A small CTC audio transcriber, trained from scratch: log mel input, activation gelu.
Rows from block 7 of a small CTC audio transcriber, named by matrix and row number. Rows with one number within an expert belong to one neuron, the router's apart. Each number is 500 + 50 x the weight over its row's rms, rounded and kept within 0 to 999. All counts start at 0. Numbers have three digits each. After the name is the row's rms in percent of the matrix's.
After each expert's rows are labels from the 100 clips, of 14976, where the router gives the expert most weight on average: "top examples" is what is common among them. Only what is clearly more common there than usual is listed. The data: read English sentences (LibriTTS-R). In brackets: how many of the 100.
# router: slot weights (model.blocks.7.mlp.router.weight, 16x256), inputs 64-127
# up: expert up (model.blocks.7.mlp.up, 8x256x256), inputs 64-127
# down: expert down (model.blocks.7.mlp.down, 8x256x256, transposed), outputs 64-127

# expert 3
router.6 142:545551521495550487542438438552518468519572427507453466430502458564536493528549507598465547579531562450439459514485557548527452471528548527472541484524475449550580479479574472476503495421585494
router.7 131:569559493456543483575439448558459448538570448548440471427498456603545478514588527574443529582537548445423495505478539567511435475501520525466524476491486462546603464461547505476523473464595512
up.5 101:484471443491476488466522538385442578465486549535513570511556498544510506557487548430545431506500445565559478507455505476542546464550484542598465569502530530453437521497475487447532475509453539
down.5 073:451482567447602534516449528525469518445557476524547525478451483593434458448469562566530497378414536535436518458487530438413548486451436595498394549531461559503428375454407413431533504603427622
up.6 099:537461454593527596450471493524431524404503527482516551520560459442459556573456594504479482538520500507453392569515517461518452460563511507503499566536465439579485510538493529384480490471557553
down.6 107:487485438526522558496524517509502403521548443471509502406406542531534523455458489482539606549484482472573534473499486500457572455549580443442520453503450435493571570520419529543507498469602501
up.7 115:533487408547498560555550562508375529424536534535480534430531472475494570507548516486566482550515433494463431562552456532561424487501535468539450482558506438512480575576516525407531503471495633
down.7 108:499518425510485523575552494524454488572579380513433548402454519563590519461393467529528520552515468499512506423516496464442528553517508495429547499518495474530516526480479562538443470487538513
up.8 084:552507481482537533457495584462500496435480491431465511530553579462521504587475551542508531444533601479486460537550520532608473425479454551439467494498474546411504568478468486421528531490558499
down.8 097:484495388456482462524538454539588446632521487498416418499483633548580532487479453503466504589558421492435468490575412497538546532494452493494585496504533551455466575540537511543551539516522436
up.9 084:596496503479554471657434464496449432431547535498520540518492538491540518485514586539453443486461554441540425534514518484576419468523603479479470506528520529546540490536460571466544586402520563
down.9 107:491545484516604435484477518510571442584566526526390524450560572583560536525427429597486582503555493538477561439550493459542550498413464521416610454488548474452506504574490551510497482572417486
up.10 093:517491476544542594523440445560453468460524462540473545427529546394566542524546534504443594538602557515536420583620517499500482495537543506439564461487536515558575539587478515505547467404557536
down.10 114:489565425436525522502516515487604434551593489485418443463443538549541451525483472555471515569579442484489501493546423484541579436492537509442543562440448479463511565577477476520506429462431440
up.11 083:487497544512458492500575472384514478484423549475553514606515538465426506486450413494492469444443461477556474462529536443482498585461520543516448528431561618455467520471416414554455517625403499
down.11 072:504543560522482477524575498463475507563456406442521458474526480469502442463512460517490455537445497505514536505476535525524538478524448453496552447490469575446473455443482531567492504573466473
up.12 136:485608610514526426530455460566532459586518498468487429476460519578567414415606516550451543513415541509454537459425491517433491533492434534449525485465460512475535414451548507579436467475523463
down.12 112:554516479565498577538519532523440528494559542522484583560518539465458591597462511513528516550470514566469450487433595530519454509446382428445512464588482488614427509487595534460471529493534567
up.13 094:539456419569430488447536538395478585507466584543545540564548475477495565609471507483643478432499456515604524532469439455566523541546508492482444541455522518445426478506474513446511478574505519
down.13 089:380465552563602535431532503473489512496555495424531474455535407578471559517485559417542416532479503528477537493483532522550489567465561475488451499549508468499432534488583480509592463543438546
up.14 093:505439426536420496402548584503427562506493549524520548539557475429495517527471614409558417481515417478573498453523466509583499504550482520490395488474510540421392511493435485464481486468427500
down.14 086:472466573559630518374498616412516549494541488494503564519489385452493470501467560433644471529504544476507494425440583519434522526529582559530495450535493526498440452504475479439503462644507526
up.15 090:530552522436591504512471446571520458523469509514427496542497470497576475507518486575529538544509580434450490454480516492506511422514519535421557523484437457543494500457518466434542421517517488
down.15 113:560566454561555507449537474566469448599541425523438481458458562494587501488509499493483530515485425460471485512506556515518413432528509496339540407473535461499461490555469565544450496477418456
up.16 087:459529480426517416501573471457563557511557514501490440529501475442480443462497465425561429547485494535568556406419419413526558543523447546533494507471501533467497489400514485477535463544524398
down.16 101:514541497451389538418463457524521450480508483559514531471477547459485429497484506497396498507544462554566556560506505451485495440483594432503522437503454506454426492510459570607473605543502456
top examples: voice: male (78)

# expert 7
router.14 077:439478484511439506438577484517491506555442602430497505598460441507387560575467507528486441457518514469490472550565420418541490519561553525550461583599497545401421530556463450444496506470423584
router.15 077:474535466550459512392572493535467544523441628443503513535504473495455487559468572548530381454558516532547485460542398388533468495552517469479541575571489564465395552499511471447505511525451573
up.5 099:437503475540477461470537549542554463560488448508499526540528440504566496508454467475551462392478508544479443550555421428472487492528469450525533581539526514423515501408464483558490591459446475
down.5 101:447518423503508471422570484452451503476554497626508501539428466531530471496507514467516456497475538486444481428465498519500519386582479510463562483471578585528371431465514511529422552515485464
up.6 107:459542443475545501525594424433611537444518430563576455546498536557454452541469481439517457480509482468493561530494433489482532413602554470539439457549568463488566447448460418536587479565464455
down.6 097:506478445558540509586472436395494427503507444537440502470501493529569470399433486530544506454550522538486569412468518483494543473472460490484474434472387508511504442430490456441470541502463472
up.7 117:514582556493457545496426452574547498638553500448503460540492469573545465456547471506533510533495528547458494491466504541471500515481440502398548458458448540412538454414536517450365457574530503
down.7 097:535508548529428401503501478559458558498514485575486443592459601474410487523498447571484585541474559412561467535508532531548461491540514496536530508475500444490560488501501485497506522411464388
up.8 098:537558441531469449484491558367495438443444454488515448449523442454490425542501469551473556459506414542583501488467525436562536508614512456500517541534460585458435534527514463441448461455605477
down.8 098:392505509504546512465507462501534544441490555439459582508444559533443476488539534518541545521496523475494510515506483431474467555545597491502528595597497508477559529512378519580596561490533437
up.9 119:472554615488525478574364452599502435539475462420442350515377502562534482479534458565500551552524576534451565434396508529453545552492450574473583548446427518486428448514583433531465426491513530
down.9 104:540527514499408500463546486539565549603450509493481538598513442483505542572535452528491583486403498441489502552439595528505470325595485419457552497417501485535497562430496509564430597468551554
up.10 093:487476464489432507450530513433485575479494426455596446585528444494544545444364477410536548567505484463570472550491382450506527502498467433530444439434515523489467481442438495489520415522531427
down.10 104:431588512534626451567421484482436525500563559577547460471459446499520471413461483494454481492500529481463507516464352511496565457428481520482493427504492517539408479495498411513457556486492433
up.11 109:569469451484511553557481450519469529462556481447525585582491506485464523559495583466443471460567441442524440568501470468579419528542581469478488504500458535489518526537570568390551518410516581
down.11 111:485583464480479417516403474540599437581573430451455494462498495521561473467565515591521559589501436574509492495542519395569504568555565581485581482471495472457518542447445565496521495538540458
up.12 094:617484497542441538506478458582538430513490582426509516532509526467582510524530438497483527497362491503560520508483506513462466375578490505501570441480520471479562507516506590529461567452520518
down.12 103:479519580526482476569543531556472501471514436422577544467516424540499528527450514499560434588550534488503504545466606503519379539532512552461426531543500476547498456556451482486525440468515513
up.13 107:493545514443550413458446474491548454502540506541531415420502477637592431517475512514485531586531495474529563472433465507570511455477428504490547450396494445507520415447548421548556497529567470
down.13 093:549503392531344543479447496476501535432494467419535535507525459503484520458412475491440560419556509475483424494465436536527537444493498479431518554495534392572476547503479537410458520560570497
up.14 095:499561556454522482485474494511539473600534512472517525406466461518587388456515533457496510506519546538560533516468484544523498417558469580497498448484454501521487428407557489523484463507546438
down.14 104:484463489526430478460507483510516423526444560524473477607531504403476384356532475459458504513415505533521600546435542496516506478515486490442531446533563458570467470549403552566571437572507509
up.15 100:514474480592488607472516597478415488456455570503512473521464488379528483583467474393488471446606440436593486526446512424530516495564524521495478421487505521368491521555428516487549534419486587
down.15 101:592449495548610542469471470492469582420511497469564535484557497494517573461458510450501472472442573464461450548503403556593448453481470535516439498521565565476392501519516452554487457599579507
up.16 097:480415474540446565433515532394449500391570463541471535541469444420471503540517510552535553532601447542550464538506607450542518452559462562539477457529478516490476523563483517521441434541464400
down.16 095:474477527467535436471530443590449465531411439514454506469517569449520503453557565598486575563513499499508545580565526481495509470584564427592430480483499503496551561498473522498478609508457487
top examples: voice: female (90)

# expert 2
router.4 103:486429489563597605474540568458477546412555455586544488451570396553469487537468540417568514467538501459458483522477553558499462490487508487545435554519557460552517531511456548493581456539562496
router.5 086:452449486544561580433551621457477591477575435573550501456520457544469502491439460427586492482494462462457458501452511555541417462463545442554422482507544449541494498472492558518608451551503502
up.5 094:457534600552486458559389502588573384543527543499444549595462511501556500487421491500452570536499627484534571521498500513492579482467485460467590468460457538513532434499455465488453470523472437
down.5 098:497554532476572358509548401596496445551539501553485529553461521447525530497464464500433462550454499499477601467567516531482503439495455557479489518484480562549506559445559376452479549549518467
up.6 114:486477427571482530489579571480491574445500522532518537494532505479479586554553566503511416461564415442473478546566484478530423462532527463573433542526566477480512575588497482402506510423515518
down.6 096:502508426543456591489489488511550552515492452467468471477465450512613449490446476424555523619509484497505498415515595495471524598475531538485513462509432515559563456505488534505526500450558474
up.7 115:526441392532494526351480496468445530450515407555534562466521374520439518483544555503536504578570489453461417489520511506524461437474547427572439529547477430555527558472491597486494409458541504
down.7 131:437541457506443451551471432532510410590526449448494462510491481494512487463523450530457568530441481448515556510464481540494584605436498427493611510481485468537586573512436507484578397425595431
up.8 099:499463474552515479420509558442492529398438504525586537485556498516354541514511608478605501486571469547459403484550519483546490519510573544639503583542534469479516562483469438423431497569505538
down.8 105:458587525534373549600472410554547470547591477509517463527467533493527502470559440482436525487495507523441547503540400523534584462507482465479520472458472461614648571475457565516635456474644467
up.9 100:518513472483490457524507498608543570536489519484471386553473439448543437406443466573461548524470601533503553477356449458510473522443476563500490479441422520530551495450479478556434504534452451
down.9 123:444618442452483448502603383523518432567514510554459365606428484475588497461477467479414559492552480458480489479520409538448475410483547538518555516424504501549461572500503526500499549492491466
up.10 105:464462552462463473499471478473519483525448591476501501565557579449460477443424492568452524474449495544612531445487422397453477587518387523469499438496512550400438494530438482534471550508434449
down.10 083:487510552489613430479512432433456451538481489609545544405489521515461518467448507533525506460499545504447466452475424469517495453471477586537492475467592544431403488528408435544409492562399474
up.11 097:464413500514457477475560569424552534401412506449505574562514502490452574531446564435511481372443416547538502524522476468512454532570535478493462520495518525513408523531406455460494577500523555
down.11 108:494444521551464566511581509546509542493576487472564448434575482488510530502497470431608480586522542565401485412395505484507510565521464493526501512525481527530501463490505527549568432529522487
up.12 090:524481521570575556512550615453487519469496501526465557440522465401486521531469415492473412507453397458511491579566477515499387422466478429482468510589520429488508577526551599488553477487515621
down.12 100:531489513567503578502538466492469531525543447504543511487457412585445518494560514425546501613484491426514461492484586515540507548488457513494468438487622478567514495544481500491506397488624466
up.13 110:439513488532473381454534536462528491491469580438442472569444530510517459472372424548505528499506503519566566460434477444447492521425479498509515417459513553438391502433485463580426543564475554
down.13 086:502480574498630469525478460473437569500517449518586550470474423540495575573464561553458495451518563537406477526466445403487508469460610438562441457496516595545422465462541449400445533527460472
up.14 107:544509519470467415477479502459493554456429564443507501595513509515536493467472481539504473435468460617529481453484461475476534588466488558471456503482440499398481474484497495537449574475468526
down.14 084:479470451517554470464533509429479500520507443520514516470512534594560533442501552449516419590471593558443540475532451496473483487481502529460439480573540585424494432547408503418506509498461470
up.15 090:572461518515514481488590522472501540515388521488464525573482509503425570487477516440515402453530423500526517480545530428499544527517544473481526514508488487403433482488489484529547556508394493
down.15 089:530487568493505546476503537436473510480536456596619545428521524564504479488502479502508429502434609403515528469464461491543458501444554483562543508539557573505404527395504481515510491486453507
up.16 088:489544560455536465523462509524520502486523543463537483529433568485566477486493486531498493515462557482541553338520565506486573488425455472509572462465538499519534444456447468507586600533546570
down.16 089:491511517442479470459481454503559546547536466603480501623527533497494397494519519434504512492509512377502521449506460447423492475478516478544507399523457568545416486468594461524459552573455549
top examples: voice: female (83)

# expert 5
router.10 075:485426533490487468415516535484556467485443560452478553650437542396536481459395432508572485501468508568554525496474505432461585548424473531473522477487520564553455540532394484522459466610488456
router.11 078:446503603519410483428460503522546491522474551447453555680443577466554474451381457484617490479484494586541481494485462416463528542467521511469499478428474552547408486471441436578453495620499496
up.5 092:519485453510457541563516464492572501511492540591434607449547527423486488476520463546512468551537435600573523417514607363534417539404448462521550534558506417482448477534500557547520602436508540
down.5 109:575485568476486552491587524472458459483489458432549539532607531469443569514523444474525520476518517514411421533505621472498477566446473519521431504480565460510541518531473434423523392470395515
up.6 108:512472493528406526425553538396540526506455548459539446584597511458437520498525523465536397421488487479503457495489451474575507430470535549468512524536538507333470556521523510514542477497487496
down.6 092:425463516472615559480501492506523453506503426495427516555504610505519527537464526410495493482515516476430496464448480542381544461463463493512527375552454508534473436474528457629430505503511520
up.7 122:449481483550409508444457502533479541501530476518523564539577464514513542634605561457498529443571516476441437510576553506560437497494549464444528518555468473462476608598486615443567546434488543
down.7 116:546558515530582450484536589482438412514516523533532527529501572553550598548407492515552491479497468510561489485596589542467509555509515520510565528598510481475534436514445513456440463564590471
up.8 096:551467493541502487547481418513480500492381545477457533428536488596466524390600531490542484514492505481482536452519513513538470510474412491413509455612490471429456605554446514450526552513473484
down.8 103:588422480529536499492609476471461460484511479543538511479509601494487548510418414524599443529466484538465488451473615599516508514491500544527516422502472510559482481553592470469522408461536490
up.9 094:533516435444550534524483505466495554502515512450520509490441461488520460538451534533601524433537568500485520462468495520447501534523597565507441532554519500458477476496550552465496458451554473
down.9 100:534454495530491489491489538564488532492492518601545506529570573532463472429576471490373473434568436469452528591566436506464493516513557506459407564452440473486543612526461501552577597562554502
up.10 096:645507556482411518514543487471470526524510522516484434515485558441491512443412469522521463449559550539528518483516592563438522598507491525508482557509456549435464533479481518471477478576466512
down.10 103:523504484434543526520520481577535488553515484447511488463419582498462460453569470468497475477555434389449466541458349501539537377507499465556487490521573478487507559543519534541619561517547487
up.11 098:417556495529552426448486589569585535480581474526461459478501450506514487448594526549540548529525521510452515563440459509553537424517437571416496422455481447481459505447539453530521433421515458
down.11 102:526432498475488497430415468516453422481482475535532472561420414471546420458551434593484450468480508550570505487489583557518529478507415568454475457427447534578424439470557484569533466521463516
up.12 094:585502419416557564461421583467517580475553471414575522601523477486418545495434466497554495487557480567526495458575540457572536527422510450431525476534430590441462517537527419486525456513524576
down.12 090:520526441405465538512480527566534507550496494451441471560459448456466436465547550529490504506555462490460492509533442494455519510572500423574573596533586469460629650504473584513531486441473513
up.13 105:596444558531447476461544626407558539455449506462547461598506519483470509514396441469624447477495561484632568426535539493505493545475466514548419496474539592552427517502513469547513461541539515
down.13 096:497468472529508558496405538591582491621529531500369420493471431453526521524547483492449437532503464462510512518513410564472442483578456431557530524458521481400591508532492540572520594438539543
up.14 098:374511520474412590479582564566454574455516589563522560530535504537503463481607571512566459465533531457492388477501445482571495557483495528428458502615534533430452502538442498543459494507524469
down.14 097:502489561466421572473425452498495570466483414432487515538569521532525482404408446537468555429508560645432404441459524514442543465471427519518499456500495518571557444540518517550468513567541492
up.15 096:544506557532580464549545465462460498514509499498467491470459465491449458473521480519383506561487469503460562515545358499554456470529490440456494503461499564559561555412494536433590508597552531
down.15 105:529513403522526536545552572495443473497475445484509481443500513513558510587486518464506506523450485483532469563442522550550451524508500466543463473517453505465469448574514483500420411389617615
up.16 093:496407438490499516561438477412540548474515541495592543539479582470495477489516540517529481413508367451543515487495433446539536511516557546598551489488572504472484624482494548507514521558472480
down.16 092:476554556525516433362476580586485478473519529430527412554574462481495459455484510539462489507496391520468475540445411444472529422493499467469509488447561487468416540576441545547471537479487474
top examples: voice: female (88)

# expert 0
router.0 081:448490526487460474502437491484499542533494589532451549591422445442506458503480439528475464569423408564506570494517438486460633471502449487454512487501483546507420508482464465538510513610432480
router.1 151:555508490555501542450460457514503542506516514437454467534420487418536426470418412482570532565432505511503562428454536477384404484480432505432522418434476462552489451463392594518445549524524432
up.5 099:470492490551432521441549497388434524444459533485569550525489398451486501491416527397558482437504431516539448543511462481591497417558445496507428590477556517510421478532465504492591510454508528
down.5 080:381496535504428435504435495553539413444523486556524443445496476435544491579467381407553487513567510619493528395554428567510588450518458540483511396556432537443473557460497429475439493443454481
up.6 188:526566560505530490534430440559533509556522466465449476458425512535559449459532440464467531542441572517452537446477569578433457529471468544450596427466457458545570441489514547540468586438557450
down.6 132:574448554491455481588516565526455443441494409540579492487522592556454538602493577592429488467427503506528479483458562466480479510466423559487452486542474505561505399513499569446426502469511518
up.7 115:520517572483540511542470421556490479508506411500465420453478462623533426483478512546509552565469580561525517424490496565460506513469444504408538456460451478509540425519508526590452573490522429
down.7 102:518474433449500502558501498476546517516487485497488485577566606520478542480521480567412484496454486534511456578498585501559494509471455500470504527461539436549505371533424559416478540433515452
up.8 100:550529484615488550499556571533463575402503456549509581488587422564466552611453579562504465512533520519560388511553571516523443507533490507497427479531516482467497476514507584446476449477515480
down.8 093:565528473479450503514470527557535547459508460471504528473568576611548511509517532527371469488425450454591456586502460474504519435558459560491478537494550462497558431528461473452518415560495519
up.9 076:471620602481604609428503433453472451491466478589529494523408492447543467451532522520467492531517473531489517534488592502488448493485496455467509465561473410563447516459516503450432562398517536
down.9 089:556513506533624581605437449528488527462440481488546589491510498570479482420470478455489521486411471578473499412605496542486533497356483576546483523508497588486529486406471411454534358571482499
up.10 084:533538576524473514495381490515537531533545492475443523462438542452548527552483499517534486435492589530472483487391498551539464406526461546413553475554431453514545420481472525559448520538522477
down.10 106:511519561462461444530484516512496435536477481514508433512492604534492514544504542474400468544385499413588431539497556506502472496541419551502566495567506438539546444520499561497506493470433500
up.11 086:541493494625495636449547590462425549520596501501487497435538433507438503505501508476560445489546418472464422590533525518531545449480562549513523562549545524557528500537579461430416404438511499
down.11 083:412481472478355567428483477519481613517523548515460475377507472516412532507461583450536443464515434488574532557495512460529425501563561544486489453477483511395459582547423542467462509470499527
up.12 127:580584584483545527563482499586484508571504482423382401478460529536533473487526485504508545534475550577411553483437547574487475509440432548456548497517473478540544455452457554535478519483501523
down.12 107:618461504421514470555494493453437455539460451487499455505510615561534530565521503546475509503476481459537498516505524472515412497465451524505535483524491476555529426596497466424479485435485505
up.13 132:481535493434508456574436494586548405483540418423415435409449561600530458499486462579451581535487559533480502500469542541466480545409478502461524470475469488551530470474540480574434518533516511
down.13 103:596534521514528448454569503472582463506534481483528448564482577596499596506505559503494465500508523499557505526437628471514418494568506424476528495528550439561499460555519532514546569444567465
up.14 098:471440480574539581559504536422459475492550456498482534372542439439507522518585440519487522588471538475504386470447533494452398460538470515496505496571493450591520548477479589440472542377561538
down.14 115:554459569516521485472522634469470549512522463529519548457564367483502563558529587413603474558502548535535491528445556578555475560501463552585426486531447453521444452525526420475465414460476595
up.15 102:511433471568509585505501613445481470545517504451477527477529445444506513506503540509615506509624494441510408535522620514497375475458513486503412512502524471512546570510507524447484580479543549
down.15 108:521547520546459534490421553467461495482536558508578502454559459493505537544507611479606461437496577507521431542493595461466492561472450556581458554569521399498458547494529455477465444479542558
up.16 094:507481457454562494612428456539506463520520472535431468432453444577582547483527500560489492580525548436523379492466521497493508432491490496471467585491443475530451527600529431468522499503543524
down.16 090:524512426450539413542465407509541481525522490521547486486548561482560497420573487499555530479491426540515598548580525532531459442425464448534527487507493524466464548566504399446557520529486510
top examples: voice: female (88)

# expert 6
router.12 069:367512476379463470497515544505518521576484490485451421494451426394493476499493492517477500468463578475571553477460392567413529477465428451456535454512448485454468526479525400465422437491507456
router.13 072:422532471447410468485495561566515486553488498462469429546518387402608383488527475502500491477418511470571596471457392530430572439506474476471506488471467504507411539491498409437448399552473535
up.5 081:515489429465445500469491482535479531512415417472522549565470476485447537464472457437546495464525491547441489580559526469396458490543563471453457503633488535477516440476479508471465564422481452
down.5 089:539582487494565457550457499506454502527602493490527492494513543561574500501464528520584538591554552510486617454497516502524577578438553585530506490512430478479469534628466542493459406492562462
up.6 103:512456476429451511375545601410539610507487587482547438481528513528506485499484544444602495460528477520501462476544518473545512495536503531581383532532602514466445513528495514428435525513477543
down.6 101:609451511566580490505564539488475552325477519426535477528493484549471487521491475500610375479521530547460454516412450534506518481500552511513415520545499537518394512554492434462423513581492537
up.7 090:473561564448480496509383555500598469504432523552491425465476538497506463462517393530513474504433462413491466604449462531502526470548562476553526509453491656524438514522469425567449520547435488
down.7 103:463591449510532457473552458495459589548545535566503490474502432456511347466505506559557577512461535495419516403472494622500514463440532533544578476514480510424480477354499481527460517547442434
up.8 112:507533493597556556534433462496466455524553495487456575546498523471489524566530450482514546544496501483554442543543533510621470472595573468477547480575511405512555543515550597448512439463503486
down.8 111:541553448511534407610429477538447451582575441492486521434533573594519472506474500534522523482495449572483515504515491481453549509511476562398565481522445525514522411450443542448463466499528557
up.9 086:504560543512456524528398412505440434594555500500375522484429456537534456512453530508515540535519507471523498502474406547490619520513436550444639457496490554604555464489558433545414460460493462
down.9 087:579541440470520401558501506506522450529529519547466467536445526461525504503524434541538567385491472407469494448507535447460425482576491461499459477405472520457446535471480527485461573520529483
up.10 102:642432468552506584460482576480435520519411503564577596588579472484473497511450570533587484461469544489517474532548545526560472500468485459572455538513527454484347516569470477437495513496405520
down.10 100:520579517486528546403594578432418501451479528424550591416518510498507589599426544482554523590526495566474472501428461508448519515533514494522438540535491515478480575496508532516432442540515573
up.11 099:521527516497434462441542548543461493541467496525529477478531475417503456417551485386571458471529425499573543481432539497519553613446537525575508641488477492456458518411456418559543508472468496
down.11 085:495583377511558572433437499507554442435575502584463472494495552501531564467480427437543534498489580402539585478497630558498524582551412408468484432533436600598484426428501529555443488540458573
up.12 095:426477509514425502446550531461489538455379480550489509578486513594492468493456469469549399470543505513580474516479471438473504519588464486540517482567517541445453521530452468506504549527396533
down.12 087:535541576531390472557562502470483475518458462457475498553475523534573538475474483564533485550547487555437579466488467531505465532533488443502501432444496483438509441423446505492468572548497555
up.13 106:501457456419542455466452481467542496562503496493443466549393435513463472401523438485497496460521615599520578461401446587464507546507496511507492484443540455455464479462488439538548469510501427
down.13 108:474504416439554508400495494507465518586536502594547541485596586547520476456487446570424583491508409437451517432468531548447404485552489456442538437466517517517479464492443564578491545550508477
up.14 105:488606561451492479536415481528558510515511443474514565470374471595567482528518477623462520532533518456500457511481511533519546487520448467497510463517469493534577447538541469458476422539559469
down.14 107:555468472531464573517463531587588515520426545627452498432490617505523501512515462532466559469473448420445564494553528453420368514514533437473525394494554519445447582496527506492495572514505409
up.15 109:451580558503480463584488494480571518533521523438452446511468500604568440457517492579517525547516527449456570489490489463432521595567468591527501428512482535528547415448541509463512419555556539
down.15 111:529494554557432492471464507486543433595517560547448563496535555518540453460462512469411547513430440431550522485518586447401440425565460470467486442299443488519532527467538472562440533561536472
up.16 096:487406502514507554486579553433462510433460566549540503562574466509424511417499481434595556440491459512515474601510484432519478482508529459522442554505567566482479480543465464459516510472439443
down.16 088:485467437444536594497517591497422554433502478541545482465532510498515445496443517490520534586453497551409540488462513538469494485510422598442343559502500518502394502416498464553523512553468453
top examples: voice: female (86)

# expert 1
router.2 075:437520468478402547427558544525487519440474569472515559552499511501465484538482510528506504416607453576562474525522414436554501538567548448525449582541459515459449544560468423429467567476420560
router.3 075:531473443521437494416488527481499600515457608480561520603552507519475503488477528530586479481568540553519427543537427422557517515597528525537479539583468546404477565515451479458536541471443578
up.5 102:515482548520459446454579540417556498509487609458475521511553459447452501511509548502491459487556418519496451432541464529599529501480399509476434548512513536417497543449439490415485471517419524
down.5 093:482507502510537471529534516510451532490486398547415527402462469489503591504465490526507434426472465511521494463553489588439515515522506580495403383493451543531537454554524435477402528590547598
up.6 092:544563599528536482515554553593539485562495540510442527435454488546564450446442473453543518487479531571454568435421466457486558488489440511440548522409507565510493481358452489538488517481505509
down.6 098:516470409515446487505387432491444485466496514479531488445469556461476489454525476500465466490445540474485556480522470507419527486568446523451505462456528449557487472507556497471492515564512452
up.7 103:475456517596490565543513456454578482449523499558448568508465526554403592491426479443572463485574455450465454510492465472526534454552481468452588485505479554542545528513415529452571449460571540
down.7 101:484578493506569498530551512485467464509494439542516609478549483565480566559532553552592479529500514423476499442566464473482381569513571436516476489548429516445447485478506433432530556525476504
up.8 112:538533512501553500550484422543519452526540418495513452475511630599542523436499502500419481536481559532436529537459502623468543422408461533441622481533466503522541533480506490559539449425478410
down.8 113:552448506504398583558476521469509467397539529526536564465517373489498552535473551438534490492463500524524568528451628525562349528440462518494497449470465517598505414451595427494463467523587501
up.9 096:520448477451461443511506508471461459527556475470537580452459420507437523446549556473473502459434594450487421482561558564532495606377373516520514537534469552446523507502502534541403507450441467
down.9 093:493415499561539445546414501522509458477491463470551367459463556533497396515507473467453481493473617446547539481509487535444478547510506521505486498606524580490489578447571505540452551492557498
up.10 100:487566646477582437423547548481542513548457530428545422519535643535486513404474458420486448527495501510486489477495464514520535499479470612444440521410485406502476549443546419569449384517457510
down.10 103:515509515475443469498496401451535478528525519499466446518417475428554466482593488438503484499364528571481486508540578587429497521440468463503494477539529435510436477430527503503505572515566473
up.11 089:498442439588561515493529522445483564453488569488531612517520493436571445540448521480606409487617561555454425462547508488562436460526460538462400532521470538551460531506414539511445574354496537
down.11 095:463495438449517456464552511631530518527514513584499398536565508438532467476441404462497502483592483448485562462501421530509500539514463512432500490501445515467461501533547493494540554537443435
up.12 095:499511563575519488504521541465495463555500487588531513548419547431496445437483497420513553427443504482360535569491438457455562435586459457463568551480522436534497558532532553532547480509533448
down.12 095:490539459542514500530526553456512427488575385493507555473432464515548460502427471459494566434456532533535551440387501651538466533450445525427495481491443499525400520530483449480511428473402483
up.13 105:396488529514515446475569656503497612558508484566489548577425541602540475490474491413522500496527402451491494526503595539506518513517509509505420525507564445527536508508500470459557412569498563
down.13 088:517462479463500554514590611447519514526502458551512477458592454567496532548487535464569484502436532518434524465529547532544443509462466493547520440423489526424496480481568573429420574459549547
up.14 105:590500508448515541437498503479396552539551528496502540560493469481472520569496472597521589518552464449593495485549593474475481463550611449559482471496494553529511455472544495534453556545505576
down.14 111:533583508512473447430561528540484478512479521509484459538530486539530485520569499547449561530553465419555491520557476509578435473558645533513521501477433556454476536564474514557457549503502538
up.15 103:449395495511408533493570516457486507493499585420472522527547476412528473533455531521553461521426461492607476476506550393427523514503509389564383507475475489408399530461455524455546543451519476
down.15 086:500423446457502499428504506386520541557458523448452472501508526481562559540532494663482444578524458495487435491519423489524522450574391445489545523500515541426530539506432517602506477496583404
up.16 106:507546531416456536485485435472538523488499485498489554465490520433548482531466510502512518546516490455580529506466546449554446477461471447485489513550520470496462460532531617369407534448583512
down.16 099:637533474527437427411506491554578455504513468500533416433513573543590508494508525539492579490550382410590501554493559461566502472534563440417502527440464497493553496454401538571528521487497523
top examples: voice: female (89)